Weights of a small image classifier: norm layernorm, activation swiglu.
Rows from block 12, named by matrix and row number. Rows with one number belong to one neuron. Each number is 128 + 32 x the weight over the matrix's rms, rounded and kept within 0 to 255. All counts start at 0. Numbers have three digits each.
# gate: MLP gate (model.blocks.12.mlp.gate.weight, 384x192), inputs 0-95
# fc1: MLP up (model.blocks.12.mlp.fc1.weight, 384x192), inputs 0-95
# fc2: MLP down (model.blocks.12.mlp.fc2.weight, 192x384, transposed), outputs 0-95
gate.24:152072142148149123132152118120130091082144192102155172081149097153085143129100167124175116170174114120157133130124136093100158136137128136158111144123143171103155159199078138128100133165120150099157120143097172127115071140101203086190146118104200136179119150153099117126196119141076194143
gate.25:158154149140079166084095159097163087141138110115159128089127119223147123160152184138088089120117138092049185183108185097120110116115153136158154115121142095065152122087108117156140168126196151139143156119152136172095184204163106111140188137075151146153199073134097103090132116195088080135
gate.26:173126104163084132140180133110128111116056129087115105110166078160144093141152108137097154153144078140148168108112122186100105130127156049127203136113148142177117146116103104105177097105158061107110098138105125149112163106191130156156170159093065123078168114127165143094142097139107152151
gate.27:151151084107116126146151149114129134153121158077159124119141115129132142121142126116059147097122205164165163095093154098131184147114132113134142130101122151130167169203089122113099068151148157106093173122061147154109158124128124082158137128116100136158125148149121134138115098147070081098
gate.28:164190065150140117143215143131116142128084119063136178142134121066141160141111156168076146148119032123154106032077132132074106105125185186109175072128131049129134137176104146139093160235132171192116169154161134112155101026170117104119122127080107109137158104152132134101119071156118168201
gate.29:187139114131078105182204110119137107124126074139141111077139146096184164103119090092139125137145131093048097081133055107170143116155125097145163131130144140141171141120123150084129082146089106124045129098138152099082131082136060091087131073098168131140165094169162064147128149079153080171
gate.30:206158154095131089106110091175139083113082118125123164126165091192126071141109108139130115143206116022072142122183099114102134100148089132145119162155126133130169108153141089138104110131185147125155114053127164109117080122115066127141161124123086168091112111151140103090143150136180119133
gate.31:164124105094168142156108140086174134108132150172145099082202173126117112127172121197125180202150106146119153147094104180159121116173134172100145110151131142145134140135126122101069143197116183078056145096155140085130168127177151138118160138137120151132127141121131129172154162148122122140
gate.32:143108122152134163165126065120139146138149125112115116146176161103164148123135181144168116124121097158106144114042163117149138183127166125153177225201119144140148121182113087111150110116148179159147170076078122147075200084129109170084104115137136113111146073187149146107096135144129098080
gate.33:084116061157154106136129117145113188097133096092091112132163106179120121090118148196160137175116140168179144150165073063095125087136159062136140171128112121108134047137120094030132143177086101123126119156133181138138145130151115208157099110159137105130098111064105134144114125173102133149
gate.34:095165098129140087115066194105138134107126127141124126078128140133136071195158120052142113148092177113112152133162146126142088134123164212098143155171124146163108073123124102190135139143092139134141145159184037120090187166171144115111147109145069146140166113113154140056135133125138126167
gate.35:190144124126100165106103225115218106132141105121126114178144127192132117105138180147111152132186164086115126110054107154128108113122158097130087179153113129133121124098098070172096068104107094091141145105223069083076177119150136077061119146118148133121163059135174153159153070076140163116
gate.36:040145151178119138133143144094103109138148180152138162155113100066159144125154129119175165111102138133151148128137093105154105111064125088101105129162118143132153108149150077107141148175061133145132076191160086063100164147110092096113122109151074139073164188159110181090111123135160116126
gate.37:137144098107126149156185060125124162101140111124049081122089079093125101102049162123096135139101103178108116088147207137152099147162138128094121092122152156067103149172181157177125116094169136137144130148112131131106163130120119132123180120134163159096143159164127164145131112096126094121
gate.38:160124119155145061070098126171127173126111114153110127100081143130132154126117140094113132071101108138119142099230133127081158125068113124133162085117128102132091200122096114151175147098106090113116117145153154145119134128139150100102157124068148113104166114147068109104079096162143156130
gate.39:138128105113101137144141111113115122149154112110087097156157118074168163070139122139126176095113165184115129128142175102163085127092109103131127107127146074169137138121119177142135123188144116219110103150135128091129130126119108157126162094134142090137111122084169086154077085134101074117
gate.40:128159135163143108131137128147124129150087089144165108155153111151160095078150115071172157131122090102131103117250129095146118145088138115126193130144131131206102129134053129139173125140108102148119130161159052127115153156132145142159133139195109159141136075075212167142131127128119127108
gate.41:115102149136159121131160136148154089125128135089136136107084144084111137137125131087150087189099168143153168096195119138125106132154038131175122122147138102185143103135159138091079135184061130127132155047118182151140113101121081123174171096182080105167162123103094098143144138153074193113
gate.42:209143119132085145169128135114157111131158147178113125105117171132188144133131099053158107158120131084149152147060153129160143148082171092148176106046106120124128222113126173136137106101144121207091078088165127104174155180146136094107144109094102122096132150144111168063124140160129129129
gate.43:122136107149105172139150161162167134139098117163122143113121103122165167123124133172160159141089164162137090138127120073157139091129143149145131158104156166122120123149128085194124141112139116132063114131119102185157137106128103080168110156101160118125095103136135080118173104141130157132
gate.44:125117094137151149117098149115113136084110114130141170112104083118107165132111146163148155126150181085127124101168143123147090136081149129178075116139117113156179118127097144133104115096147122162119103127144133118165122133139092143075118101111144141108137130083121100062072125170126210161
gate.45:152138111120126099147153138123134074140138090080096175126171120140177143131148030143102070100171098108125167103125164124101105124032083130138120124173148118142124122152115089192105101152131145165103088123179139128137086166089131093148160160103135106095117171090092145108121104083157118100
gate.46:103090155168116125129152050147141123039124124102133145124106122118129092142151087132125089130120154154123161132096121149159111196151071143114140093194121118120201155168130094124163147116115183155145167157109095076119187152134116084113136143121161113082119087153178105103165180160173168099
gate.47:143127142107153093132080163110081178135177097149164155196109103089068152121119165061159136115145118128092137120096138117121092122159095121100139112136099078148191073109103125205116148171099129103158154112102106114065120132176062134174106145107122178092157116116109122139143131110139108061
gate.48:091089147138162116080137089142105113156154136068085191124112116152128095089124139150130113132174038114113129207131114166170149178150115080202097121089049111141123122162224085201101137154153098058099170114108108084108118143123211138131120127114137125126169171131102100169043131097113062135
gate.49:158112078152121115142104106115192180137114090091129141091140033097147187141104121145165065117124157103130186107138082142155118094064146077176131043144134148173110034126183118095173099179127240111116121105184082137103134142111099145165122120133107087049090000154105069151195119148107203188
gate.50:095085116052159130119112130136150161124115068208087109119183168102126170077184138157142114109105104102145110136101130112117089126129132153107171119095131094107126072144191100130136167170165134191132096141087150132154149118162129178156173141150129160118129111093198124126107153146115166218
gate.51:091175096110114106172103095159122190112114113101086130057135137148138107173079147102112120163089168169130177112134116128101106123191101129130118180214144122135132114154149153148137145131112159176135086097119117107150130109095110091098196060056105166177162166112109164089141148095078148099
gate.52:106100129146131173124127152114141119125141120166163095127152148149188129097176148155086136109126083138131145089152165147180155152117126134114120163156162134168145128177092162169109137105119130118072128100104152095090151130106108095132153165118053100142119065173150110149163123086089167099
gate.53:086151128088166104144176133075116094143107118165091093167154092175163121141082192121153068102107096107116089139122111145098170104100175136098116147204147141154127171149109203147153121150137117189098130129091091144208124128118201089148128187121172113077086127159138118124104148148155118164
gate.54:143081194164225162119110139090131202150107164072173167130115132142116169079108171120155054128118105178122138121060128106118208112147154138121049093132063118117072130103180147132117126089155164151164177083123171112107128078150113175128192143209224032143122135118107085158162094107076127110
gate.55:183124123099203162126106170106141138149153155086134173104096039138116120141116098114150166121122133127147134138143072121186115120112133207111155126111082141113106127082087097104138151137116118228132142178091126163123164146085102165106113138104116179143115116066134141125165049156090105171
gate.56:109131174094164161148132138150100098147087118124129117148140145133074156162113124088132106114097115105141174127123148137101198134138104122178092156121106123136125108137124127105093127119049081085111082122125132113116104146124145196143093174177170114114153106134164135102059083149166109148
gate.57:165103131122169146094126091185116095158114110113157117134118144158156142074129151182106112149098126148134198161151147156170161071134128133157115153129106112151119088131124082123116069119116144111162115168111119108096143112154118155119132174165158103136126079186142135189122112156074183230
gate.58:108119152119143137119110123127188116120157127103169118173113048110103108112116125130083138136134147137107162113154124162144125119148124164120060143117126129177084107141137090108179119118059119123096145132091118115103164136131155118161072089137182083110152185077103135147133134075145143045
gate.59:148138132098093129145111109124149101132102118060132066064087113130133138097130142185124078193111100179140169136076119112120112102087089147145108029172118129139175108142124166138137104126160135134110141191135133140140150108108166153116153131119123103117138097160132157095113109156146108143
gate.60:083109124129180160181168074149114112143119097095134100155109159139170111115149102126113075104170128132104160052126055123126114150091136146160123119130134108104078068142128144162077141139090150124166111168079107157126158112123088096152126120164172102132151130116171128098085164097121139110
gate.61:137119146124126164151100138135085112120165171132119110110097131155132127100162141094155112197185106112112179131123172086050169098134134154139111111046057142134056107117083115092123143124083097121089127104156135181139157131115162157101090187127173160157170199101166088105138116079167186161
gate.62:098162125118154097126098138135095150140118142066087077129166170167139075116168160114176080084127128145126102126095107177114131077177145131141155127215102184140143021109071122164131150150128155138107105108106118113114192152048130093090160160107076154142124118104167081146151132129099092092
gate.63:163109149197095128119117175125133150166117086157100150173127118146153125052124138156129120192142153127095171110120147160145178120097196110166135123135045099147095057113124124114115105152158160123104120055099165163099095148120195158155128111148116137167098151132095050140135143144080074134
gate.64:122143124105148102128166125125134154118089190118120122141069077116134080164100114158111166130104152126113162095139162146090163105141134111142168149132145097096116107106123069164124124115116163092083170129122140144154114110148137156120164125122131131067064095147120103094112093100109157042
gate.65:093110080132110065143158135078137165147116138101208120079095118084120157092200152133156113134132117092123143115079166134157116083107097102138150064153106136078144115097162140119105131088052151132192102154110127168116156097101075173113150096088139093113123123110142064117111136122135143130
gate.66:109176135149122115182101097108111121143101118115130161129144154114110061093093115154131129076127127158124166153129204135105107105133110127089106152101129146128162109146119183102130134093106152133114147126117146103140130135182144142143134153113148141130078150122108053169190119110106113080
gate.67:186110126127151110121118115126111160135093146133110082142117142115167146146140089119137179103092112143112120202096176082113061121094095133079062179071144152102095133132193158165146142150129103133172130089117132066079088132112165073136169135147143121086132117174115159105110096106109138131
gate.68:161102134188071117079129073152145171147122173128188149131160078107173143136167123072060211181087112083117126130205065181088098100139098154073180167141099128189143141191115146205099106143101140110104125131118104137143109191179077143164115128163183109113143093137169129126114104114149157141
fc1.24:147135129099097116135117138149141116130151113079094112157101145118130143093109133084156112144100098176115134115114178132101170143229171092144122138104100144156146087155152132164137139164097079160068129154103108138166103152147076121155134160094135163120106145165187190190118090140187169121
fc1.25:105166126164147133126128128155081140063161136125111149112175143114134183179176111070196097130194130104173113151126134102107197097111180136148144191099085118128117111134132158152108218146115216093023163131118162147086074070057136122146083138118162101143156102114182085097106106128105127056
fc1.26:180147081148127102139129188105145093139083174172097152134134153134120138128080141160105095194166107100170135152192059148099085159118140126126121182114123118139164113111113093131113055160107102152087150043131080093096128146108172162144151130138123104077079101181129114150119158117150088191
fc1.27:137099093194079168112110137139154112102113125178124163135144108128127141145091180168164165184111105144060203152154150128087100109101156172121146178130113121111126136057146159148086171106176143139164103197105157171118153112123113163088095119097126157118101089020107115145142095092141102115
fc1.28:169151096151076207137124128094022146076157085100038176156125113141149102120139126143085141161096121074124143121150099133089161054082094112148138168138102176123058115074123146129093153095103124190088138175145201148167143110072064083149160111213119119123109160155163098112105090081118118091
fc1.29:106125099156148167117181037145130116087161090136119160147064196115150105130116106070092122160135122128121149192185107190063116084096107191129078153117117149111131241122142097151158088119101118148101123160128106081118100053169101104108196091137161022130092182143092114107131140150144132146
fc1.30:179135118078099109106122134108135133143060118151113143090106126039161093077141112205111122126087125044119172101114136132112133163131096158199105173144121165158131133130150164147117184140123120119087086055147124123103148132133158148121105126159115155122129171130031118138140156161150076136
fc1.31:124148097126142126081183176135145155144123122131154090106159116173119097171141138086097130128131152114135103102156126161132124133129102128131090079126119147085169143148182104147126115113134153109204119099119140159149147137097113102127110149170170136140089088165200062178166149117164179091
fc1.32:094157137134128072075126066186112112121067110152174049188141166132118142131123124121156083109136115170097163144122092184080103102172153147145124109129105163135144000156135118158138123123082070137131087108125209102101084187116142080167151182148120175147096179076229131124132163116167154124
fc1.33:069157153151136093178121188144148138149163152161112101163108207144167083085103170115111179139096156144103146116073082119207096154108064125118154175089122052130166163132090086131118154108153098133108089123083184073110089100205061104073075135084158139068134143133120116088131242207143121156
fc1.34:063135187103050096170118134100076125101146115140139138125136159136171106140139117073072155118115118088079155167141126080195109170167087142074137097147135151153108137112117073113170101072151113166113134113133156155139130190139182186115166119159149138204132075066179160169149112152180070056
fc1.35:119079126169160187144089076108112133110098163145107149128124142068125128142102125129091144115038101066147142112130174135196111078094187116127156094177183143100110162119132207126131088118155136135074125129177157128137111150162075135165109092165152171145101081129117133175130129088141126121
fc1.36:083158085080154114177154167152147195100091143102100103103138178024091075119071174100164132136159092142068156145116144122186138132140147106096072129158113117134143128127112156150104156109089132144117139124119105114129165097147094120111106163111087135151105096167083136118173183202140103164
fc1.37:096121164132104119132150137145123147133106122199148132161080127145127105151144122127092029121142066140168090147126115165173101101142166139149105069125147110081153124154090116135138056149123043095125126139158159123148155176132080077102103109100042094133110156134123099084083113145119109099
fc1.38:106122128111096119098135165177117117194150126180096145153132114147069153093184107154179141072147173089134072121113120131192114148130105113152128139120187140101137075143164095116079149162196163137120125140102132154105096161147132105183192113117088148160141134164113090146131143083131136101
fc1.39:116128147125101079147120174152097135117124089152122124103172138138083096117128122143139103152085108175126098105115099158095156127137084086116123113102199119159127123115116153144071153140073114071149185113096117141116120199118149159082136126102137120128112143138132119139112138132110129152
fc1.40:098172109151186174152126101114144137112146135107147163172127111135127143115143121107195223108123153126119129110173124118093095115133134123146135118175150129195144075113106113108123149151077104178047131154104071136145161147138091166085110108100108112175082154086208170144135114138177152158
fc1.41:117128173109129073113094137081068127147140142133143144115168131143132155102146095126106111085124112108111096162150132115067127152138090137101102145135185138221108097044063061123130187061095165176138109172065064133114077114161132043155063101104206129151091152181081122128110088127163110106
fc1.42:016132137126187139069085131131114128108082119150149160109078148202131042195160116209144095152130161184135120128116113093130137158095108064110143083129178129123132148134131101129176092161066135121102121157172140116073110129162139115142134100176125177176108163092109137122119136140113135127
fc1.43:176151083105058157126083133125126100058149134105098143120139137139084131150143128168132081182113135100148127129144117139117112068093166146140122150112081143191160115142126135146065150149089110126152128085127167110134138144199110079060199125101095064141145146119134135128148115090147111127
fc1.44:127179138135168193097172108150122130093112136111159119127116134138183143149187166091136130156056106140128105169100087154085120099124131125105130123142128115103207092157162168163153142156140116099108110123173092091111154125102114160132136085080142151103137105091190165144121124123121096144
fc1.45:106181063114126108040110146163107149110102193176168109144118147118062110156169168140165160079135132095146171129177105157125120179074142164109099119127123150131175139142126106144130162142098131096128146123106091122140096101116152089111132105103211196167141127104070087111139131166110157089
fc1.46:153111128148101097134114111109157157175160100107132109083095148089056167104124153173196090180109037162115127120167124112126100207116089148123148062129083113128114200126187054082119159092141190151073173199103105122144109142166096151137109124126173056127173200120051080144091102128155163072
fc1.47:124135132121142137128148084130105117111160131126131103091136112124091103097142172159149173103066087149140129114111153084083123118109131133141200142180133078122137174128144153105126131124119166112113146120146134100133221136149148093112126113113168129104083114159069160136141121152093139116
fc1.48:136072113103091100091124100124131159112132146192068084098144163094117055166092131088125154062178146173151083138170155140082079110124177160063076073073192139125134122205148167104165145096151077226155144117166116166121103135124177127163150137068067093176119099169078124094103127056110171091
fc1.49:102102155125180134100130188156132101160134163137101170121132144107134139174082105139158126177128133159160138120124164111129102110188117073110157104102114129062112175068150091132092093127178134081108121119165188074051094076117127157147144219141145162063109192116011139182177106144016099125
fc1.50:138121097081146068126152103197196154146127160110103131113066139119131158106184078116166103174139105139085112117098153147069162101163109106107143194092160131160150129136093157138173166173145099106127185087139097138190118179157128123127059134138089170120142100117173093107121113109092114100
fc1.51:101132111112183060182109151113090139147134139143097120089066098117114158088053167187086113094246111123091088146174116124077140072171115098112111100131125030089123116143115146166135122028122095193152093111121176105137140104077173095146197166159133083110132111103096159089137126131200065121
fc1.52:155135098110154078168095151158072135129144151134109145169128126154163101127165105145148150115130116183113131109147120143122154146167116135113118117138136201174099099101166084118171178110136083087102126143097093124159145108110082107146135105140185161148106118088147140114109105099093124110
fc1.53:108109127225094198138111171151149194093115080153161110085179132106174120132137072115189123159109128162170153132075139118151128126109133136139087149158117098069109095121110118095174137159136092120087139190118126109118118140103113141135116058114101128095103095131150141074181103089189132083
fc1.54:073180203087096123172103092065165105085143141115151146119172129161131188170164147103086123185131148080149141098124140119152137176061124107083136059135181111092133139157122112152098131053090157133104132103091128131121148199163147117139087132071158160159178173079138115077163158070176176190
fc1.55:068120162203076120129129062166093098151132107147094140092147094135126138105154089155113113159101104125119142184123170141165093067130086047167129154134122115149164184124167151114050147121167164035089155138133137108102161141124170098092119134154168135098118131120128122068124202127143119139
fc1.56:150105139067154128082164158101130136121092136174170180135117086143167113160135119094120096126127133104105179106155105159046171136138117109100134154174130132098146122131118116187156109166082102143160114097144159130145111154160115115135165184142152079156120129131127167144093183166186155168
fc1.57:151166074098203152109184115168143135114119101169208143165132081193145073144120188166087098147153075107141085127136117184140139107097111149149097147082117043070132126110089220160153168104135169154113055098123163099141177123170123132130143063202108157147125104154109116119134157115104159150
fc1.58:126090087145143122101092087144188143108147133151161174119092132130097095106122152135119103149086133158120096118106123122198135126090079133160121144141107108173132145114061167115139096139121137122133165107162127120097077138098074144102110186126185154085205127159127099143140132096116113135
fc1.59:130137099148149137125062092120142125122111120173129101098134149109167091139116080145108125142144113098137113084124150131161083126088122141131162129066170114139153100168131098163172137134102061133146141102062097132122127141149132094108119149129061129120090097127103090160099152116117083131
fc1.60:123165166154208160141155133117101111109131134142120174145088164107121083160079161107147100133121162120097159106139133142158106095118142171106076139124078138131135114137106135145145189170086107121171083104099139145162137132092098129105171105136112153114164158156156188097088144128135121161
fc1.61:128127086086120100115173146098161120181109123088141159130156122103123144134136184164092108142162148142132105104043139149189134148109158105137136116143165112126082111113151087080147162104107141117135089145116127143119096122152084159143160107148150078059130140142201153140147211125185079145
fc1.62:148136174106140103143129100095151085153049118112129087125115182186158108097099097126112104134170086089112098153108119115149114155132137112093125123116121136121142135182122122162090158156093167116083158172144125173181143155090174075087070151154178119154109173154101212110150133043140162132
fc1.63:065163096193142135126132130126132113118128118134099126105135092159112168109095130157118130148165161158135117071109122147171151132174134147075173176057075145123112119101183071182100101145100132121137168133090154111141141113109131119109071132092140139124157164128139165170056102138132114167
fc1.64:057131134124119157206153157152062105156158209132106091117162111180157160146122156064124151168131143136088139100152164098124135109127109121108125140148127152116137063113119105098107131174117113082052098165137148097117117125161133094111126187107138163128183185136131079114162110001125107125
fc1.65:194099150118167135081117141134135115137105083159143122106146190143139165070128088113104143137087121063113129141054126148150135099121136116185193192140136133109122196077129127116141151106152150099086130096186136122162086141166170126138063136130085153138156153110128175178081110101156116069
fc1.66:123140145152157152125148099085103172129098149117118116129127101023093092097148075085146144155119136126168143137167098158111129200142175137130112142145123141122162105154159164122138120141117110157125096120133130103065153139088119120084113142092101118088089113139110165114076184191096160073
fc1.67:102169095108163103109155126145131115136088116125103063092150124176113158134152126163158053135110100097130127144099137135114153099136141131148161180122183149148114117158137124154127136111126107077161131167177117113149119077151130149114143123050109168069109109069114149059089151173156184129
fc1.68:174137170094198113135118133163128155098087119181153122111106092195129085101151160114144129117118156174141119149152124156132164122092157148131184161117132140142104150155127150133110092140133090131198108115088102109086142163121113144115148177178102164121113143125132183116128128146104098116
fc2.24:118107202088090077126123149104135162156135124118174111182093085115073129059125132158134110114159093135117187160131121090180150147084108139130162147106150136092204122121141162103111143181133128095111118098132172116108171128112158174124165112090150063131134101206123135117167164120085162111
fc2.25:141083221081163140187109157115068179139128093161152120110194104094088138086172121096108134124130098130122153108136128130113177077138112167107045076144127168135114085110136160079133126190086119068111132155091168133174157138097146086107164156147142162126169092120141129142132177115122151131
fc2.26:106101134130146112108108117116149107101159082114148103101157128147116156111152187210095125158117111118137127080111095139093145165140164134195164109134147160103165150110104144155142089174108143091094089085122062123079127129155150111162116181127104112130167204145131127144120172102095124135
fc2.27:168113176084126141117166131159115127176103132158136175117163146116158116114199133127118139157134089131164143166104136090172117098120090098121119103093162067116128136081100147112161125117133106088145154130138154148137127188102138087163095079163101143106089145079077083087145150126157141056
fc2.28:126153173171152139125151120099157176118115055087174132146164143122083136104042163106085111091073196135162109144077163132110122137115091123059122134155151106153120120095133136130091132237107097107116155127182129133133087132102125116174145139139185122108129101138126161110134122148122095120
fc2.29:148143110120085040119180103141082102121120078140148103121165144072178148169139096134130154139133149156143123115118139134139131107170147149117120147093132122089190103169143163130137174157142121113142104164073154191118088118125097161131099072115156154103118054145130110146084111144115126149
fc2.30:111043121100035073160088155168141082119124151198134079111111126139150109111141053163124136130128170133134091132091163123128120127087124168094111171051107136105122139181112095169050137083159111150157085206164105152129151100125120067078115063065159081114059106172091154045152130125136080137
fc2.31:144132049164086122179169118148113146126127134169116164101086103137103090107114078096156097157150122119108125130128111144075113129176156164120147144110154069123078132124132146172119108112166165101120139145123084189111087131142133089121162128096107112131060094095082107147162190075255111152
fc2.32:179164156127099125146123086047150107090166117166142142130126148086168085143081108208081072128122168166158109063154114112133139137103242120126159162113121195084144117166133174130133094165137082121126156117114167173101139112137107113078171127171097097080121133183106201067100185069142149095
fc2.33:116165092130095201083109070099145066107159142147155125138165107158178128140149131195171068123203125068210129122171134144065117129150150185121145080091099133084209101160140151036149108080125113112131209130070167141112129156153090133124132094183128168133134131134156159154160083166126090159
fc2.34:128124140162202145120095108144102116145109107115110156090066173171130167137102104106170087121144149142110187066029158119121099109089090129146087103181111165183120157103134105100059199151100137101173091086149113106100166110175065144122190124109132077132210155213094091167150104150188138190
fc2.35:117136083162097120119133148158146172089146114079118111157158071139178117146108185079137137118133189079151165086157119150027167116147104082161114124096117133146110146099075073138133126103139112121152157084120127105177162071063203089124170083152104132194079120053163134111169070178128122165
fc2.36:136144214111131098110044174133125074108102139116093141139087072074130196106116113110080116131126184099108154188097079159084157131095128081100114046152149192142138087158166144148197123175133128142051068072136126140064127093068080160148144162126122095085172120096117146158132085133142120162
fc2.37:137193138149122171158140152133123121098158038121110082079079111135197127117133157149131072188075099098076163179167177097096132130154144151083117163127088137160135145136129123135139115151108101141139128158144126109156121151133170115155085133129106094099143127121132138164133127089154105072
fc2.38:103144125134110070129108065076139114136103140159161093108200127106127145110132167132092088205159147128213110113196132126122124126113083133123178088159080143107175090140170124127090133113159120106130123119109125076085149054136164103116111174152099114129143108124086187116165137183146075154
fc2.39:122118139119104085129071179175146128099171222108130078145142159142152109112080105145117093191160143157138114120117084124127148131127136146140145131116166105114148122127066126115119119092126092116132166133139101154131157105145132137150160107121128099154125143129121151117166127181154147079
fc2.40:167137125119177152143118154105165100150114106194120158110170129158159114172053124151107128199156120113097143158126162151078155086073070182121158185151137124180134126089047142135170100185114141215102113172149105139124154093152192115151121193150133109140129160146189067091135085138097186162
fc2.41:126201135118082106126095132156132118156132166105115137136152108133131103144107169163124106129127161112127084136094128103169084143146114068069105178212172198054150160173098142148121090102148129145159138204119105104146139101126112137156093196132107165081131083148100164070100142114072151102
fc2.42:142133061069119176147109052179116085121126190105124101093184104126144125156101066171142160104114146107152151147151136104155105157135203161071148148161177162170117141127097089122200146163175122145139134124060147191156149119107087178115188082061169158108122077150140136137149167105078127140
fc2.43:139099117164108103182126086139151090151144119155061101169164111175098158179156146173097125171121157093056159106094133124099127195079116137174124145127138079126085169064091140112124157073141172205184170169125104137140122112138148108086137154067132130137133164084067138115152105127119162079
fc2.44:149108137136128107114104203064113129142095123186163124091161136122087145158099172069102130160145067117101156122148177171128147139121120164116090155083118100136191135147160089117165062111209146123091127115089186139125134108126135096152155146132114156159072146066148132125134094117188181081
fc2.45:053138138173093139142135120127129146096115102110121122127090089157119142153096106104154081092109121173186119178125119125068083137093130130119170182108164124121075148109135131089111137147167154082078134158109113127110089091115150116168149131137132113104093115132062142177073115126113112085
fc2.46:139176166118143222154156094105178171125189133087065123142139162154140143093164182148113112070169112224183055122083110103144126171191129131078119140147144060129088070101079094076110092070186163163152162187132163144117161108122131076097108116116141135117130105157135149157125087082119126127
fc2.47:104127125145128150155180109184143161206146081127192135084113088093114131124120143173119076106129142146192178088087133200193077159089157103109136086112166141097124169133109194134113113140098148135087127141115083156058113168155108160114127129142137140140102183168115146211084116133129162129
fc2.48:077172153179129079114140137116150114126099097165149125162134113145118137175119154126135083123068087144094105143177131118141151153094070169188162128181074082133191111110108132114124068124089168152118159140173086130121144080124109130100080157063170186153161192107100141130116112146169139145
fc2.49:062137073114183097125123163159128115151162138123199153109185120137102114163131139147097122123111089154134148145150109127117134075112091155106152158147135179095121142131123119109125123140160142034149055128127121137063127132135141144138172150133098116134082142109125080142148157109116115113
fc2.50:126141098102144141150155153126154071088111107215106145154099080167126059127089122182104089132086146133124090095133096122144127144108101095182099121066129118111077162137093136139097072137118132153077094137159130092089120127116116100104094079131088171118111199105119099096119141174205058169
fc2.51:111098144115154121110095161118117117179103045116127076124093154159155109112146138111128165094095129055055086049097185158159117127159120143110124194175142179160157126214132131135099144154182186113084108137147109150125167214130139141124160121117154164107123114079066222113115152118160218144
fc2.52:217131182150135056176105134105104151130254094163156139188092138167126157127137147120101078067142180190138141158102102074162110131094130158146107118129128108109133155169127128122137131124099151060158161166130141154127098101151147099146085122124093136151136144149063142096063154124158130133
fc2.53:092100114117170115120104159157151150182200145140067097148112026155139135171107120181132141162128140129161125171126161060143145149186103086131155109163117065160137158174152143179163084166110092103141095094156123156141094178142146107136122141145090095061147113144111128190157106131112097082
fc2.54:137129064113146160125179105096161155192130163159109156105174173096137145142125222128182120160119149106122146126096132152169108135109144131107154209101171090047152097129135210106128106123123134129090105082085093167119159084119111134104121112177126138116138128153152075122162097127116125087
fc2.55:083112167156101142106147129156134103137120166132084118153167095172123184130067113171155166141114166156147060065132108073136090165120107126150113169126169144078205116174137162135186154148144115119161113095084102123118097118154135135123072130154154159142150099137123151113101115098128167125
fc2.56:133117136080106110224109165134117151149163133130151133156139156130098110172124074124085138140184134097133203153135163124171145107110126137123114136058099137100144127108119092112084170130138134078145125121126107154134107165120120190111155094119109139154150155126153125100130108142155101175
fc2.57:119109181130100116128139117140079157116117151096116163105079103152139175109099135141137074204104136105124100164121154114128103153096171135211104116185153152093139113130116137174103171171138116172100081180130116168101093120117092186085142147059129118103162049126174157132137076131121077121
fc2.58:095152131110142096148160126144129195167085038154120142108110155139127114170107110083176104118120138127086144112129134156114111104096147059111115155142115194123081121099100085151113124131167122131133166079186147122117172131152089169134099122102121114108107088107118149102171096192051176098
fc2.59:156140120138047137140132130105116145134119161132135118105197144067111158148098112144149137123135164111142142076115080105072119116080094089164117059092132114110148075191105138147153053103073157146076084081137119119100095138144153121154136110107158159195139149186148135096141151186127131122
fc2.60:157158141056130092112096125140140124141131100138114131099117098145128145097105124149096125140119125110138075134103091179134101156133136067132100117181095135145146101168113103113181129115165154090175152134166164167080154170127151095105101088142149165129147095108178121126090154132140158103
fc2.61:157085121145080082118179143147096168129096105094150150155069136174164121115175184081150168129125059117112111178144119135129101111109071028166095093105101143180136081114127138097140181139071131059153182143134133081168136137070121112138108168128140129109105185123080088128130135146106105073
fc2.62:085116108168098132096153152170127056146139147157129103089108059141100095125130153103143093155151066122098141088133133155129121139114155145150100128123165082096070114079169166217117151133146159135103145143175178147119124113167106129138102140149142215129159128142099103070085138101103108139
fc2.63:127078107161102141167152102150137092183116140133161162100082095165164134077158115109137103139203149121218145133129117096049076172184122111164158127150168127094170104100131166119125144135132133131133090093127103133094119093066117153134109106104112150101084154148122140115183183149128182095
fc2.64:102133131102096095086101161084100105091109110160161157097074113169098150190119121155128101162163160114149114081095134088108093098155167156124158200124147136113176127182090111119145090126179120122087152152118186197142153175111121140156156044139100118131181176100094140139105047156080136149
fc2.65:115122171154113137127099117121114116126111156160023112116158192121127133079150103083156084083129144139181110117082108146090144169081162142101104115152198088091126184108104129148214164114145147126182101036126102157112138133178114089119159073110076182165104175145128112120159187059118172141
fc2.66:069180146136178181119071168167137180102127135138160128137167150154149124152148106163123079109095104171107112151106083118143137182138121115115178125125120132140122037067141124176136076123140126118098119137107100107130181130110103141154125151119152119149126170105143118132105173147137081177
fc2.67:075119064135110080217063074164148189124100111181068184097142136135121118102169152147162189154097187120149122092177087140102131146153098127129163157179083126051109119132117060140074137133140087115147161121077134097124122136145148127193091127109109125093096124176162115093166142112119165141
fc2.68:140078159128081113043151202211165141143141161142115148133187076129089132127151155130170121123139100142073114104175136129167120100160099092177076170124174084176168180113137105121133149157172085079150123144099156142091101105143142201099052149081142136104130074118102128185119145119210157177